Rows from block 4 of a small image classifier, named by matrix and row number. Rows with one number belong to one channel. Each number is 500 + 40 x the weight over its row's rms, rounded and kept within 0 to 999. All counts start at 0. Numbers have three digits each.
After each channel's rows are labels from the 100 images, of 14976, where the channel reaches its highest value: "top examples" is what is common among them. Only what is clearly more common there than usual is listed. The data: photos of plants, animals and fungi (iNaturalist).
# convs0: first 3x3 conv, stride 2 (model.blocks.4.convs.0.weight, 128x64x3x3, each kernel summed), inputs 0-63
# convs1: second 3x3 conv (model.blocks.4.convs.1.weight, 128x128x3x3, transposed, each kernel summed), outputs 0-127

convs0.75:523522439515497455436510451516411510458557499527436516597519487490510488458536529481474617491499506551517516521486521476501478510471473421491499527477490441459511428528433510570544556504472507
convs1.75:487491458468461487491465539434498518495551414449572583419539474469469511601447487447479467445470484460503477468465502456465452517524484596492582473478470548485460479462483465465499502451470520454457444464518457447502514488459503504582486462505525477439453457455541462477512473486490485473519498395465492491598484488453454460502437467447526471514478503500490466452449443486486460453532
top examples: class Insecta; phylum Arthropoda; order Lepidoptera

convs0.59:490517382551543411549482530463520475521494562536470494487516481545462540522566516499442486511574502564469508547547547471565540517529444534532513471476476478551559566504454547509501482495481509
convs1.59:474570524510456520538464588433534569506530488486569558478533500517498524460500489450536541528534561526527481489566536509478469575576493467526537533504534462547518495547517490557521549484552538552470527460505549529513525508547562537470545473525519446502532504381469509553461544528460490535558514478539483523516511609492525544509513501512521525501525560563592500571527499474508492537406
top examples: phylum Arthropoda; class Insecta

convs0.39:442514530503482498527465518564512461494478498485520497443457490505427429516497442471528449435436466445506498554496519542465515495504552505503479511475460595464479494500583474526371492555468472
convs1.39:473491465482497482458481513499504493438426465502519487477502476488457553532487487536467480519489490483423495464478467453471629436447482481477466499465478471462482469466472472500490498488478525496591462487516467485467498491483477486471472477467388602495479455526494495493492464492500492428473429603484492476374509501469490474469423606483527448477548598490493473489516464464478465573511
top examples: class Aves; order Passeriformes

convs0.6:474489395487496523308484475427544514506503489500485468509507503482399508469523516504429425497496494503504484459500545480520496498471488490496466479498517458485472487479438484473519491446504474
convs1.6:516469478486481532473483395481517457550458454480535482518494507479495484547508489463555508637464479506534512509497531504464540458462508339475436483466477388479480511470505453500500506466493543478518448489474503513514463466483509543592536489527445449512487510495518479463511540488497458503491583650518462525572461472499515505464541561502517509516510434521507498477488516467509492539543
top examples: class Aves

convs0.95:457489454519482527427492447489431523469486468467459511624449511507369556441468430492517474506480527456481524492518447470521503513526532507511415478512516504461499535502490523519487477423509497
convs1.95:474534509484474500535481531514533434512447478431510393496471492494495563437489508494489492600493493524553479473511480538498560489472497389468507519475519477507493465485470494472473499487510441521604539467537515487480537525508487435545509504486509552484505505493565512485516502526489477487471598591484499519529489509473544520476577484467508491521451462595482541462642509485494457617543
top examples: class: Aves; order Anseriformes; family: Anatidae

convs0.45:530483346505500447427495469529452460487470531493525511433507514492540522484445499434491483510572505495499470450518424481550513495498491478423519486502499493476515483526399440440499513466513488
convs1.45:506511515535546523504541585380533580496436408538513530516598528545503450488527538456428532451537538541537505504518457510495513518551511493516417519511538567526538503525529566531547526534525487520462460545473528533509435533513509521629497529495539496497534528506513524526466507521469528516525580445563565512572549507514481499539502563527503572489508535518461509527443520526517513485475
top examples: phylum Arthropoda; class Insecta

convs0.116:479492401487492519370500507400522507510500489509502487482503499493376501513476499496390403504510491486507492501505516437490511507516518493493502495505508425506478487499413506471435502473507508
convs1.116:527521547519512538497513376466530485513443556535485484518552526529555529587513532413509516570494530486487529556525501543525546459529536456527441491544471359536515515547527479517572525531518544483499419523505542524568486497491500485507510531532538514525519513478563539530498564514550499539511554556513519544535487559525495515529463611535526519539500497531496513534436494531547552569469
top examples: order Anseriformes; family: Anatidae

convs0.29:537431513487503337484481500526517488508471480518476502530494513504553500524481511515548412487477522502518495495507511536497482502478328501514491513517524566468459457497477501508569485523519519
convs1.29:532542543528521533556521511386532506520561401517520539545517528514540502589514516541477534509545525507506527515546553538506434487509527466515481510548525476519544521539513545508462537536521375516477444510504551539538446513512531590447559544551539489521533534578469533488527535504586522543505543528522510552494507476524576536471442531532476513539415469512433534482505498519502512570482
top examples: phylum Arthropoda; class Insecta

convs0.82:517461412564483467435489518566449492480427497473512512393502475491451512467523484517556501467588469446539519507523509505528495584503515480453522415464469502492468468537461496579483504530478510
convs1.82:510459474498496480479507593400476571449441475481572494492492470492484474484477503458355474405502473491545473459486509501491488529496492528502425506481471516486491487491508499466548442481489447483513492497477468493493416487528493497611477492485544541482485458502528494529453476497539501508487584384471500496455494533484481492424539579505470498439551587554479478518454519498500487428442
top examples: phylum Chordata; class Aves

convs0.104:465502390489495507376501504399522510506504496504507489496506512504384483503496507492389413503527500481507498492485521438482507515508510491502491503504506423499496499519412496461424502484506510
convs1.104:545530556503505510524503467478534505537420600501512447541491511538546539525503549391516512562510511501445532525531497557538550422525521476532411498536503359522527533494535495519598541532527533534521451501564549500539500503488505491502498526515509510520499506508540535535563535538503508499510580611512528526552501515524524510479571569539511492514540477499535528515439511536541549567489
top examples: order Anseriformes; family: Anatidae

convs0.46:435487541491496524506496523577502474482495502490509504432495469513429450503540475491576484477428494483478498510497441519422531485481547489497520509472454546528442518485559457522348469559455485
convs1.46:469502474472472496466471487551503524465438448476471507477564481473493569568488476563475468436488480486406485484485513471446556447443471548479440481476479449471469483482480461476519477492493566494472446464492479479493496463460474457477501463476422539485467447525503466478485463467438517466488507474473515465403496473439403474519440658507558451476499548524591481480562480472472489498489
top examples: phylum Chordata; class Aves