{
  "model": "image classifier",
  "dataset": "photos of plants, animals and fungi (iNaturalist)",
  "image_size": 32,
  "translate": 0.06,
  "num_classes": 181,
  "norm": "layernorm",
  "stem": "single",
  "avg_pool_shortcut": true,
  "mixing": "mixup",
  "init": "torch_default",
  "optimizer": "adamw",
  "learning_rate": 0.0027,
  "epochs": 6.7,
  "lr_schedule": "constant",
  "warmup_steps": 240
}
Rows from block 5 of a small image classifier, named by matrix and row number. Rows with one number belong to one channel. Each number is 128 + 24 x the weight over its row's rms, rounded and kept within 0 to 255. All counts start at 0. After the name is the row's rms in percent of the matrix's.
Before each channel's rows are labels from the 100 images, of 14976, where the channel reaches its highest value: "patch colour" is the nearest of a few named colours to the mean colour under the peak; "top examples" is what is common among them. Only what is clearly more common there than usual is listed. The data: photos of plants, animals and fungi (iNaturalist). In brackets: how many of the 100.
# convs0: first 3x3 conv (model.blocks.5.convs.0.weight, 128x128x3x3, each kernel summed), inputs 0-127
# convs1: second 3x3 conv (model.blocks.5.convs.1.weight, 128x128x3x3, transposed, each kernel summed), outputs 0-127

patch colour: yellow (67)
top examples: phylum Arthropoda (86); class Insecta (85); family: Syrphidae (27)
convs0.122 065 [111 108 134 172 142 102 143 124 115 153 112  86 164 167 123 142 159 156 149 177 136 120 129 113 159 153 130 166 147 117 138 138 175 114 146 117 116 143 140 143 107 169 149 157 127 129 152 120 186 110 138 132 188 130 110 151 152 152 161 158 142 136 147 165  95 184 190 140 133 138 161 132 132 138 166 158 129 138 106 131 151 135 135 132 157 145 125 127 125 168 174 170 160 130 140 135 155 134 142 131 121 139 128 122 167 114 153 135 165 166 155 110 135 135 120 139 149 149 140 140 143 147  77 125 141 132 160 144]
convs1.122 102 [103 120  89 122 172 140 104  83 123 161 136 109  95 103 128  92 110 128 101  81 104 134  94 133 126 104 104  88 103  70  67 127  88 136 140 130 124  95 113 128 130 112 103 113  93 117  93 140 107 121 108 137 143 123 139 156 155 108 114  88 115 155 171 124 111  93 124  75 109 138  86 142 103 130  84 119 113  94 157  98 135 110 126 151  92  99 113 111  89 122 109 117 134 102 130  94 117  99 115 131 123 114 114 110  96 139 119 117 174 123 105  98 118 119 107 151 131 115 116 109 112 131 144 138 117 106  84 140]

patch colour: green (45)
top examples: phylum Arthropoda (80); class Insecta (77)
convs0.102 091 [100 138 105 105  99  60 115  79 119 138 110 123 118 124 129  91 153 135  98 124 109  94 109 108 129  99 116 164 128 111  86 127 136 105 136 145 114  92 154 102 136 120 133  99 120 169 160 142 167  96 166 132 160  95 120  99 118 152 103 167 115 141 112 145 126 139 160 102 187 107  90 146 138 126 181 156 106 123 149 106 104 131 102 127 107 131 151 146 134 142 145 140 106 138 103 137 156 121 108 101 158  88  72 152 178 102 104 109 124 142 142 126 150 149 122 137  93 114 109 125 121 123  94 108 112 103 132 127]
convs1.102 110 [111 124 104 116 178 148 136  89 121 133 108 136 159 129 166 136 102 122 141 119 137 140 169 106 118 132  79 124 127  41 158 130 103 156 115 121 138 101 136 130 128 133 140 124 124 139 116 135 127 144 120 135 105 128 114 144 190 117 135 126 122 161 207 127 139 139 105  54 143 123  92  75 109 121 139 136 129 137  76 139 145 129 152  73 109 128 119 162 118 145 129 122 137 135 130 112 135  96 132 129 151  78 112 138 123 143  94 130 157 103 134 149 102 146 110  77 120 112 138 130 133 120 103 158 143 128 154 131]

patch colour: brown (65)
top examples: phylum Arthropoda (62); class Insecta (60); order Lepidoptera (40)
convs0.99 100 [114 124 163 148 101 195 142  64 147 135 133 125 140  86 160 120 135 130 167 144 112  68 120 121 121 120 112 110 130 112 162 120 141 181 102 146 149 105 115 166 120 162 117 109 146 144 134  94 140 127 143 143 152 108 139 159 158  97 157 136  94 132 118 164 126 134 141 126 148 159 107  90 133 118 125 109 119 130 131 111 159 150 155 131 131 120 113 155 145  89  99 143 171 145 165 143  71 102 157 102 182  95 126 124 106 132 116 129 147 169 149 133 152 122 143 120 165 116  89 150 139 134 146 124 139 160 137 126]
convs1.99 111 [168 140 127 147  96  73 108  72 115 127 131 131 118 136 136 156 159 147 147 118 149 123 141 149 117 113 123 151 152  78 122 129 157 125 144 122 146 148 152 146 152  99 167 130 145 103 130 163 149 142 146 141 153 131 153 105 174 151  95 125 141 152 128 149 123 135 238 129 140  96 137 148 139 122 124  82  86 133 138 121 150 139 139 159 146 156 124 143 140 114 142 134 125  67 121 154 102 132 122 125 132 125 160 150 170 151 106 161 125 149 125 140 139 147 143 148 141 169 140 136 126  96 122 151 124 163 134 162]

patch colour: orange (31)
top examples: phylum Arthropoda (64); class Insecta (61)
convs0.105 086 [ 99 139 119 141  92 137 145 100 134 142 107  77 152 116 116 114 175 171 144 133 125 118 135  45 154 115 117 165 130 123 140 118 159 116 138 156 113 102 165 134 139 125 128 130 134  93 144  94 149  97 140 145 126 118 106 124 111  95 131 131 104 114 116 180 154 179 162 102 155 136 104  85 138 153 183 123 141 147 156  90 135 113 124 128 131 149 114 137 104 108 140 133 127 139 144 133  91 112 126 137 134  93  85 111 157 129 136 136 102 145 156 117 167 174 138 150 102 137 101 127 168 131 140  96 140 136 155  79]
convs1.105 123 [158 119 101 127 155 108 127  97 112 127 159 143 112 139 141  91 117 126 151 100 123 174 131 125 130 122 139 142 118  93 134 127 144 132 136 144 105  96 162  98  97 129 136 139 139 174 169 174 159  97 156 126 128 167 134 128 128 131 119 106 124 151 158 152 100 119 175  91 115 110  80 145 139 131 170  97 138 123 173 120 168 112 121  99 108 152 115  95 142 135 122 130 147 162 115 176 110 119 153 136  98 141 167 141 127 137 124 136 159 133 105 136 164 112 158 143 142 120 139 148 150  77 133 118 139 128 216  96]

patch colour: yellow (49)
top examples: phylum Arthropoda (79); class Insecta (77)
convs0.14 074 [ 90  94 120 137 103  87 129  91 137 109 159  84 151 159 141 121 141 133 147 107  85 120 148  89 120 103 118 145 149 118 122  94  73  99 176 131 111 113 125 135 131 150 139 106 133 109 168 115 156 126 131 123 126 124  86 110 111 104 107 159  89 103 137 165  92 159 154 127 115 148 112 151 155 101 136 148 133 146 162 151  99 147 122 137 168 121 109  96 155 197 145 134 110 102 125 128 163 132  84  88 147 114  90 145 136 123 131 161 119 114 130 138 158  90 132 125 118 164 109 120 133 113 101 114  94 147 111 100]
convs1.14 145 [132 123 151 141 198 141 151 108 128 136 152 152 139 147 138 100 144 171 128 136 125 162 130 141 143 131 143 141 145  97 123 161 152 128 146 138 142  87 144 149 146 151 130 108 129 137 120 133 139 139 134 148 149 151 147 138 178 143 157 127 148 149 211 116 124 150 113  44 151 115  56 100 147 128 160 140 132 137 146 128 138 126 140 103 130 141 131 145 129 157 134 149 127 163 153 145 112 150 143 126 138 128 158 141 130 133 134 140  59 121 144 131 173 137 135 182 155 149 139 146 118 171 127 162 141 150 141 135]

patch colour: yellow (26)
top examples: phylum Arthropoda (63); class Insecta (62)
convs0.20 111 [104 134 144 147  97  67 127 102 143 120 152  93 144 145 144 108 161 163 134 120 103 136  94 141 136 123 122 153 157 111 146 121  87  79 156 142 119 101 159 137 115 153 142 105 129  99 129 152 110 128 144  92 143 120 108 109 142  81 136 170 109 114 110 164 104 173 116 122 117 164 108 109 133  82 129 115 133  98 141 136 128 150 124  54 117  80 158 113 103 149 146 143 122 126 141 128 108 152 115  78 156 138  93 119 118 117 101 155 111 154 128  95 160 113 137 136 131 155 129 146 109 115  93 104  88 155 159 104]
convs1.20 123 [126 163 199 133 177 145 166 109 151 132 109 144  99 139 126 157 161 134 153 129 133 141 137 131 160 122 132 117 127  63 146 135 114 150 148 161 147 150 135 132 149 143 151 149 144  75 120  85 148 143 130 120 127 103 137 127 145 174 142 107 130 135 161 145 191 127 169  80 142 147 137 111 135 138 125 130 116 139  83 149 155 131 133 117 136 133 150 144 131 152 132 112 132 157 121  93  90 150 143 138 158 124  97 131 164 165 118 153  42 148 142 129 111 140 145 100 135 119 111 140 140 127 141 147 133 147  94 145]

patch colour: green (34)
top examples: phylum Arthropoda (65); class Insecta (63)
convs0.22 088 [104 150 120 153 129  97 114 105 150 152 112 113 106 103 109 145 165 119 113 148  96  88 119 107 130 118 134 120 115 117 107 142  73 132  79 172 133 140 148 126 123 119 111 144 130 183 187 106 151 108 175 125 134 121 135 142 125 123 102 132 133 147 132 128 145 161  91 122 133  92 131 163 133  97 134 132  95 105 143 130 121  67  89 109  87 130 151 143 125 125 153 167 146  97 112 132 166 101 113 126 173 107 110 152 140 127 121  80 170 131 118  82  99 122 128 123 107 119 166 119 144 111  71 106 117 108 142 121]
convs1.22 123 [152 135  27 125 166 160 120  75 106 136 120 130 125 141 133 135  95 107 146 110 142 143 137 124 111 121 130 134 117  49 120 128 118 132 140 121 121 110 114 113 154 150 129 123 124  93  83 150 129 141 111 135 116 127 180 168 170 115 147 126 144 142 199 127 123 105 134  67 124  86  93  80 121 152 129 158 120 121 106 105  97 118 121  89 133 129 139 144 120 131 133 129 127 141 133  84 117  99  95 121 155 121 143 105 119 149 139 139 133 121 129 120 148 136 131 161 139 100 139 153 132 165  95 135 123 120 116 124]