config.yaml
optimizer: "adamw"
ema_decay: 0.995
steps: 8100
Rows from block 8 of a small image classifier, named by matrix and row number. Rows with one number belong to one channel. Each number is 500 + 50 x the weight over its row's rms, rounded and kept within 0 to 999. All counts start at 0. Numbers have three digits each.
After each channel's rows are labels from the 100 images, of 14976, where the channel reaches its highest value: "strongest on" is what is common among them. Only what is clearly more common there than usual is listed. The data: photos of plants, animals and fungi (iNaturalist).
# convs0: first 3x3 conv (model.blocks.8.convs.0.weight, 128x128x3x3, each kernel summed), inputs 0-63
# convs1: second 3x3 conv (model.blocks.8.convs.1.weight, 128x128x3x3, transposed, each kernel summed), outputs 0-63

convs0.55:413491514420493536489462533420476471437444488494401439587474399493519478479446408458386459506472510583479508455513513470512431522394508467512433482461482566408469386537458455496414405521497444
convs1.55:420524470473485551482401485417452434500456504467488439449450400500435394484465467450504485428490452483452463494463444492424509464450394458483490494524479491442462489471478466525486432452616441
strongest on: class Insecta; phylum Arthropoda; order: Hymenoptera; text has "bee"

convs0.63:446460517511511388489503470497446538474411523470455476425484466496575405524498428508523507415426555475440468417528522487405481527411453432444512534388399432483530461406523540469561438461509485
convs1.63:472485465492443491465490428477452588471478466507452444457452508466457498429500497493469471492501500516502467457523464428486469483473446469561463445467462454507442444479452295449461443467473480
strongest on: phylum Arthropoda; class Insecta; family: Syrphidae

convs0.54:407509524452495572425466491479485416470652525488448510434548507496452480544506472539513527455477488553547534435432470496475442531370423440542493528458560369445458455559516555475582465494462513
convs1.54:461601504489487637513476478515406446468539540504512474511500403477456447568562498491510484435497468501514444634525485487474493525442475529491493621606521506661497511473440460458453445533536505
strongest on: class Aves; order Charadriiformes

convs0.39:483528494458521485416517501401463512536462523504547509515494558523492463461555500495571533472587557433480561539503434425527476503510467458376519452511489502538526567452554576500448496582524525
convs1.39:463535453485595534520512491489502578507512483415520510504548508494526522511498543493493610506456548465522475471438533522535491563526464535473519411446472484493599549508509335457502482525321495
strongest on: class: Aves; order Accipitriformes; family: Accipitridae

convs0.19:509578489469509499455485552455515429556619529457563497519475454550551410594429487582531487531476458454476453388469527521450513552360494497469507564510546418401541447448474491477535414560526581
convs1.19:501683475505595481540416486516478376511561546427512493518502507551486520565456524516491570513481559519584500650439486522448506508467539521535479512510535500552582469521527485593461479508434525
strongest on: phylum Chordata; class Aves

convs0.15:564476527485574575497537576466550491552496550557582494555575452525477543513465537475481440553513390497572497520513477554539591523491501513471599510552481479452505562535521474511508548448492481
convs1.15:523509559528613596506408474582489465465461468368489555496478458588501494481538433494533614492525484476503503524378525487415488425521446490508541609489592524506612509510601463568536486512454513
strongest on: order Charadriiformes

convs0.49:492580490494515506492509467588458559449498443497480421458494527496574610500474572513558460460492562439539596478516487509561542520551419490482524473498562550494485549430481540466502606524456463
convs1.49:549642569500617478477444579536463596537511504391489530589559441539532468504516496506504617482449470487486526499396453542489537536479471472518507392463477498515618549518581375531515562498456460
strongest on: class Aves

convs0.116:508532517455517536447475529420442459322422431496449500519438520519507467508552469455421474489521430579462505484475606474513486471410528549480398529496529534470412415527465472483405436449475506
convs1.116:486532546463440530473468436462446485477492404479489509540539384465497427473426516477418436437489495442466456505490443535446477512436484486430456504400529461498429484472431389560480503528667464
strongest on: phylum Arthropoda; class Insecta; order Lepidoptera

convs0.103:535497486504476476435526537527502461515502518458469457451456443457510433539423470454498509474461418517527514485455508459517462491500501585657441663492567548478470535444495537500472503452512451
convs1.103:486467384509580513515490605532515526548500486424507551592482479562485510485492429494555569442497499436485515470420520561505551456557408552524552327498493518444580567588582469430526532544492488
strongest on: phylum Arthropoda; class Insecta

convs0.67:438517511515474463469476472476440503451389542517506470498511480502560410594473415432507503451438612522423490414501524487492479499449431375451532478424427413428502447442462526466542413445540439
convs1.67:508528508516405584474584440455496563451507493571554466477498550440495513506557581531437432510496518456524476508581444479513466510501489473552459481472496478528416479516422405470458495482411503
strongest on: phylum Arthropoda; class Insecta; family: Syrphidae

convs0.89:504557488463524495458509557445545470373473503504467506495449552510501392469555456492417533454521433536487528416487563506487423442447478562568395459426600490470504419521494498555426428420468547
convs1.89:431510478488457551466456430489413437456532437564537537491560427478523413424488502485400417454488510431463464449547466545494486545431432506408474547462568491446419508527428471588498491514627495
strongest on: phylum Arthropoda; class Insecta; order Lepidoptera

convs0.29:493428519561490481574500536409488531497394516486497524557447465517488548454542523427432495577418494496491420517480524523466490409533611527463429490554431558532513428544436457468402554460475505
convs1.29:505455519503521371508459456491548491532448501436456514463452531539513512448499430407537518609510467588400541451427558485516551430544582535480534505479523461433494504482524572497504417446571483
strongest on: phylum Arthropoda; class Insecta

convs0.118:469477474491552510476491554401477461398450416530428437495471507505491485470558471459398475451499450573428452461538412520501402449457557551546451528449569530438455390528465435482461499477480465
convs1.118:452460467455439513456461495457456441422479480555469442415476486460475442424529503489424402439467443537480472464550438466443455485472444454478434512490458447459437441508426404529425477438623499
strongest on: phylum Arthropoda; class Insecta; order Lepidoptera

convs0.78:524455528514576378542527553495501517403496502510522473533501497484519542478543564403461512477481586443516506546513431534518481393523574559531545557548525548552546519542509504500430557443443539
convs1.78:529387487464469360513540536494528600506433578490426474480404499491436539467541420428523507533419431595509514472481550378509499428538529544526500447524463434525506490416493539433504429459542447
strongest on: class Insecta; phylum Arthropoda

convs0.16:509533492482468479540517411608558507556503485473539632492559530480553542524491554564589549520489581489577621522536547494471611547533430401528479515415393475538496571428589467518550545504489513
convs1.16:523617553503579499469487600502509474521510505439472513542508505498519522608540501495453588633487570478543552541442499461496532528516442501446570386482505481547563520475496489468523505476366507
strongest on: class Aves

convs0.9:399430457474480522537474543356518448493527533496493499465447466472536547427486429454448447500441422557534455443489522528446538506376551591519442429406465503405479430528477504455420431535505507
convs1.9:455477433467463460459399466474505405477480445473511542460485416496433441505510478477451446425476463473480458464462492482438477466460414470507475538471491455422431492459455493536514450490686474
strongest on: phylum Arthropoda; class Insecta; order Hymenoptera

convs0.22:424441479464527496452480544410480477420445468495357516527525456482479532508535466470436446551471429550469423454547357521462429481406534565510528494413533543476446370559475430485458470471473464
convs1.22:450412423470438505472479484449457458442481472561479461453474482446446445464496479479428392442427451561511456447557449469461457494475449462482447480497460458455424457499421394500455506475635482
strongest on: class Insecta; phylum Arthropoda; order Lepidoptera

convs0.99:545525520488520409470457507404492431570659561522586497549541554487532471576487512560615492551465459425504482479479522441479522631451524479480550531556509441491480510539513497513567433599502594
convs1.99:566618511476576474520415480533470436535536457409530503511531525542466489455499520532499572535469541501536508639414491535435489504479550529527465481464508508519582514475530471599492484525497520
strongest on: phylum Chordata; order Anseriformes; family: Anatidae

convs0.32:438494470446509457476497458493395561472399525481467473438436463476535387506490508450448471412425589503481442421528554501449522527412422490436393517426445433459478509459436527492493457528503431
convs1.32:435566533486446435481446444461445561473470405477418441484435399460441493469430444488485470473501435495472485526478476503472467469464465492479456461453466508517452474442454474432462435466610474
strongest on: class Insecta; order Hymenoptera; text has "bee"

convs0.51:472514531469493506397482538407490485374434419522334448516500505513489482519553461440464485545507445556469482509566370508502420476440499596554459458446606521428414404522479451509429413446494516
convs1.51:461514458481429509420483436430401509434517436522487457508526428437500420526419510528413439441488453518525418508540422510464441531418488414442433526457464493539431451481420439449408500488612501
strongest on: class Insecta; phylum Arthropoda; order Lepidoptera

convs0.13:440506432477507504486504523426478504438470448467433454475439500512519472394475460468385475512478439555540482478516506502517462393437514597536411519472570518459456424500454560430346470454505485
convs1.13:586506514507521442562457545569620499535512485406551571549544439544503557564442517455515537528525522488492563545413569528484525537482513556476541456408538510522523541536512470472571491573627482
strongest on: class Insecta; phylum Arthropoda; order Lepidoptera

convs0.93:430456474388466613421470504518491438498490408432495471405547516489547472531592515534501474427475520602435486511477470502426434545384462489489500492423494455449411476477537515480519417439467511
convs1.93:460561512460464646414468404471430473450485440481500457452491459455476459470472526536509484394498476397481417520496407474458427472410414423473447440510435501511492452443497505479446517477538485
strongest on: phylum Arthropoda; class Insecta; text has "bee"; order: Hymenoptera

convs0.46:540548576493485535519511504470529555556506529511537519515475488492454497491519488525556532602503482552556468594505467532605544507564530588551437494533487512517589597512543561621432503506495521
convs1.46:454514529466573584489452509474525559461477557411458428446454464510490432527527455466507606441370485489427469514407485502413470455513413518542461461534434477541570510511512538616471446473448463
strongest on: order Charadriiformes

convs0.74:521499554523498621497530490525594498463433530527573523508459491514521472437550427477476504566532510577640477512491600500566550512446545549514434562558504528503571533501496499558403485537514451
convs1.74:584509518562556441583520489562582632532530506474514586558531517534516592540442520528537552529551565539552552525475572526514550533543489548509537459493561519518550540572538447503526499543521509
strongest on: phylum Arthropoda; class Insecta; family: Syrphidae

convs0.52:511545459580516442553505513543520526511464513556523528484444420494544530533400542493459477474441474440467500506505561465499516473509557579433512507504468390578568513504494561417514615437505517
convs1.52:494596505466605494499386488488487524507403487356527535498458410564491484487533426446563595483537491518359478489356487459430504402496536478494497493448559486428589487489586507493521517456455506
strongest on: order Odonata