A small image classifier, trained from scratch.
Data: trained on photos of plants, animals and fungi (iNaturalist), 155796 training examples.
Rows from block 4, named by matrix and row number. Rows with one number belong to one channel. Each number is 500 + 40 x the weight over its row's rms, rounded and kept within 0 to 999. All counts start at 0. Numbers have three digits each. After the name is the row's rms in percent of the matrix's.
# convs0: first 3x3 conv, stride 2 (model.blocks.4.convs.0.weight, 128x64x3x3), inputs 0-31, a 3x3 kernel for each
# convs1: second 3x3 conv (model.blocks.4.convs.1.weight, 128x128x3x3, transposed), outputs 0-31, a 3x3 kernel for each
convs0.88 114:569525559560482489536468536453472491462481493509529527465434471503477445522524513574573552591583562579574548547562553527537531518533513528519506497501465465496479471520549487399479500388447511526512503523508506524507559581580541551548560559554515474515511483505540573557475481480479476495468470486499479480488471468495481473492517518488502513487495487487528517480530514508526533548532498548537494555549517529537532511531524495518536498514511512533541493516511520521513535541535517530537441480570408427516487477498509534557491513537493503519554591566540579558515546530520528513512510492520509497445484590431420537521505540528552556509549557504534551511541542493538543502546548531547551512528545507524544537553540528553535518548540518537536522556567513565581550565555500497507486484500503503558443439514438452510515538519504526506502526505613570511536528499542559531
convs1.88 008:459520505462509485500518501483468485511457501518517512528520503512492517505496493470535486518518513545466500497548545481594552536539507555559464510527492570493522517474543466541497490539479507488506498524498496538466489506521467481485494505516469419422536479476536464518603613601557540614613625597508526494496495480494563520557540620606600555538561535506466432467476426500514444540508535485494531470518548550476480490499502507478517517578561475597571505578511538457488486448454523525481486518478546465533536471491497529468467439536473490532489495457495504495486538521541495546538497494499460487470536468528491490549525533438486447492501512506515475492436444420440432426457441506459452485470542507515502482562531490483526525507500462516492426426402431503435512551526559528545585485498442451514458483483456523466475497515533501496462500517523537538479476512496545548
convs0.89 089:486425421494444426499450432539531518569571566520541543406433468354397446340354404484487485489488488488485486510504506508506513511504512381401392442453441441454453542500501526538521521537528500500495506507507505507506543532532546539542547540538421399445421397435423383397450439436453438436485486474495499497497500500496503499494485485490485481506503500482471465489480473514497496505502504507505503509506501511508512522517517524518521502504501501502502519514512522521521529523528532531529543531492546544514439463482498500498502500500509504502537537539533536535541535537527528526524524525528524523483416416492432428466431435507507509502504507507506506505508508523521523522520520495499491501497499501501501500506499510511510513515513503500499497499500500503505434409476409397451404383433443464432459449450466454439498496499502499501497498495494483483520510499509521507
convs1.89 086:482508517470475502472494525487448474480448482483479512513509509484491495485522542490503515468475512484526569518494513500480498497487517473456476482448436488479472494484482476450460495528538513505508493476498500493526598599598630599602620594609469449460475484492476474509453435443474438449491465474556557467604644537601612528545555524540546496573548504467453451480460429393400384596573566533521527540514530519517513501487494501517542501499509486490467497502468550539532627609578518541517536528516539522540538531561461426456439392441413388429496480487474426447482483526497492497484466472503500515484497506481466485495492528475369461447302352504391398582548563608579576547541547511519519487494502488523555514503516492481493500497514488498511443473488443460485454458445434440415453437412479471469469450476476485508433456480456464493498498533494468480466447464485493523
convs0.90 074:564547606590504513560476548473512505437475478531546561431384444428431425462467470526526521548546538541535532549565563528540543533544536477457469573554569465492491489527526506369442461324409501522514499516510516529523526555552529535535509500503526461516509483506524582541508511515526516533458453474512510493496491476505505476496508519478484492452444455514547523472521493513518518496471437498467429535521486509515512502514519483498517484505497526539550474488471500498492528522517516521522515539608428432540466469530469498530480505535505516530549564555534556535516535516546557544533525522528517508453517616434440559505514577512524532504525534507523540480500502464498503474512510479493493473496503493512523504506492512523517504531517521531528503541560506572595541555536481475483479471468504472525434396498430401476532543532521535531531548539593551472516535500569612566
convs1.90 098:543530491447480504523501471494519484475515517445473482515493468468498525527514475510513498496522531505490466521491460439441457549506486459494474405421422497482459512517462476535527518530506532512482432448467542520493500563584416479507482503533462516533538488533530557557512504478515497503439443429499457433485403444449349425447449467481479474469474474465479507457479487485484483577560607534496509476495547524498442449463433539508456576547538540570566485500517425426445452465444391427447527483479538502565550486453477485498505517489506503460531534505473489501509503505511515482447478478503498481525520474444475487462474448586561494578510475513500487452453503522510524478502524518495453496532549557529469516484446415435438474462446483504520517519531501528516414415430436448490418415449505508483455475502507483476566568493579560548496500500532496463460494485513507462
convs0.91 076:552515573571477494564467545438467480489511516491525539453413460498472430524512497543546533555561536553555537569585581542558562527560544527514521481485479480507495471542551484413494514384439515532523491509503506517501535553562498508525513513513522473505488467496497572553499497502508505527463455478511502489505495473508499479523533532513512525472462464488538514486523502509508514500482449508485446539519485518529526535540550500517538506509510546560572479503508501507496531528518513521518466506583404413513480469479494527557501529559511514537527552530518539520501523503520524512493486473502487466450500637429416559531510560533551556531555563528547565499515521478512520491522523493510518485508520493514518514525516527550538533555549510518523514553568510576603542569559474490497456467472510505553444418512437424483534548534515532516524538520626585509547543514582601567
convs1.91 065:467461444505479455495480485480464482520476456503495484433416476505465470498488480465470481495485486496489498423419448488473470487476486498482499478463465489469467479452480507474487527504498420441468503501470491484481399387391517467497492501555519504510512495506550542543520501499512477462500485485421523515455531554488571550497517490467461460473468448506537508415446436383453476404481471439503522438460444381397436475460461507485458533513530480508493455499484518558539509519490497498458466467437492487493496432483517504570536491514592523490489492497502492492508500502476471487505489482498495499487472477505473453467449468500509478489528564539522461501493483487479468401414435494475489503471478489489509452417474493492491499506490501521526466493483497516534548537517529538546516541527446435456506460439502494501508479480500582543569612565463470489500480485508508498
convs0.92 140:555539530562523504541493481487449445493495503483481498452442498489498524554586590503497485501493479496484479523517526517514517513516522503480478484486482490490495532536554533507534575526539513503492506499483496493478527509493510488471490474465535561581551576586560568565491500492483485481484482470551539538558540552554538544505523522512518518512512498483486456480487473495517506474497508478500514486508521446477486463493506475496502490500511489501518523534532501495508493490492507505524453440529455428524451427488475491499452471493456468483520509501517507499513508506545510483535497468525490464464463542478473551520516555484495506490499515499511521484496506471486509467488505479495516489510525494515529463485501470488505474494508497513545515520537506535530538551584551569591562574593483482494500500503525534517540524505527512490518505487488534564507563579506550557
convs1.92 151:520509525501468469517477483512524536493467455512482494560539547539486477533460486507530524503492473488506501505513519490488457467505525467507530478462441514506514545570553530505485504509521497528529482495476472523509491519588484525559479526500544517499542513498551512450507530498465472459482506486431519554431645515499570408401488564428454525422461510508538489528543497501494437463492454455563527468562527474499517452461456465483487503505480517458461478482587541502521534501515510454451446476491425456457443501486524487475545502489589556531517552532490497449488513503489521537484482474485517505532523533522470467524505497562517578550522604539523601505498499488496495483489501511530493496468450504480471520536533480482445503512478468463463512513509498499458487504491512473517470487560500531520477496452482525498400360426375363503439450562492521508479480444496501503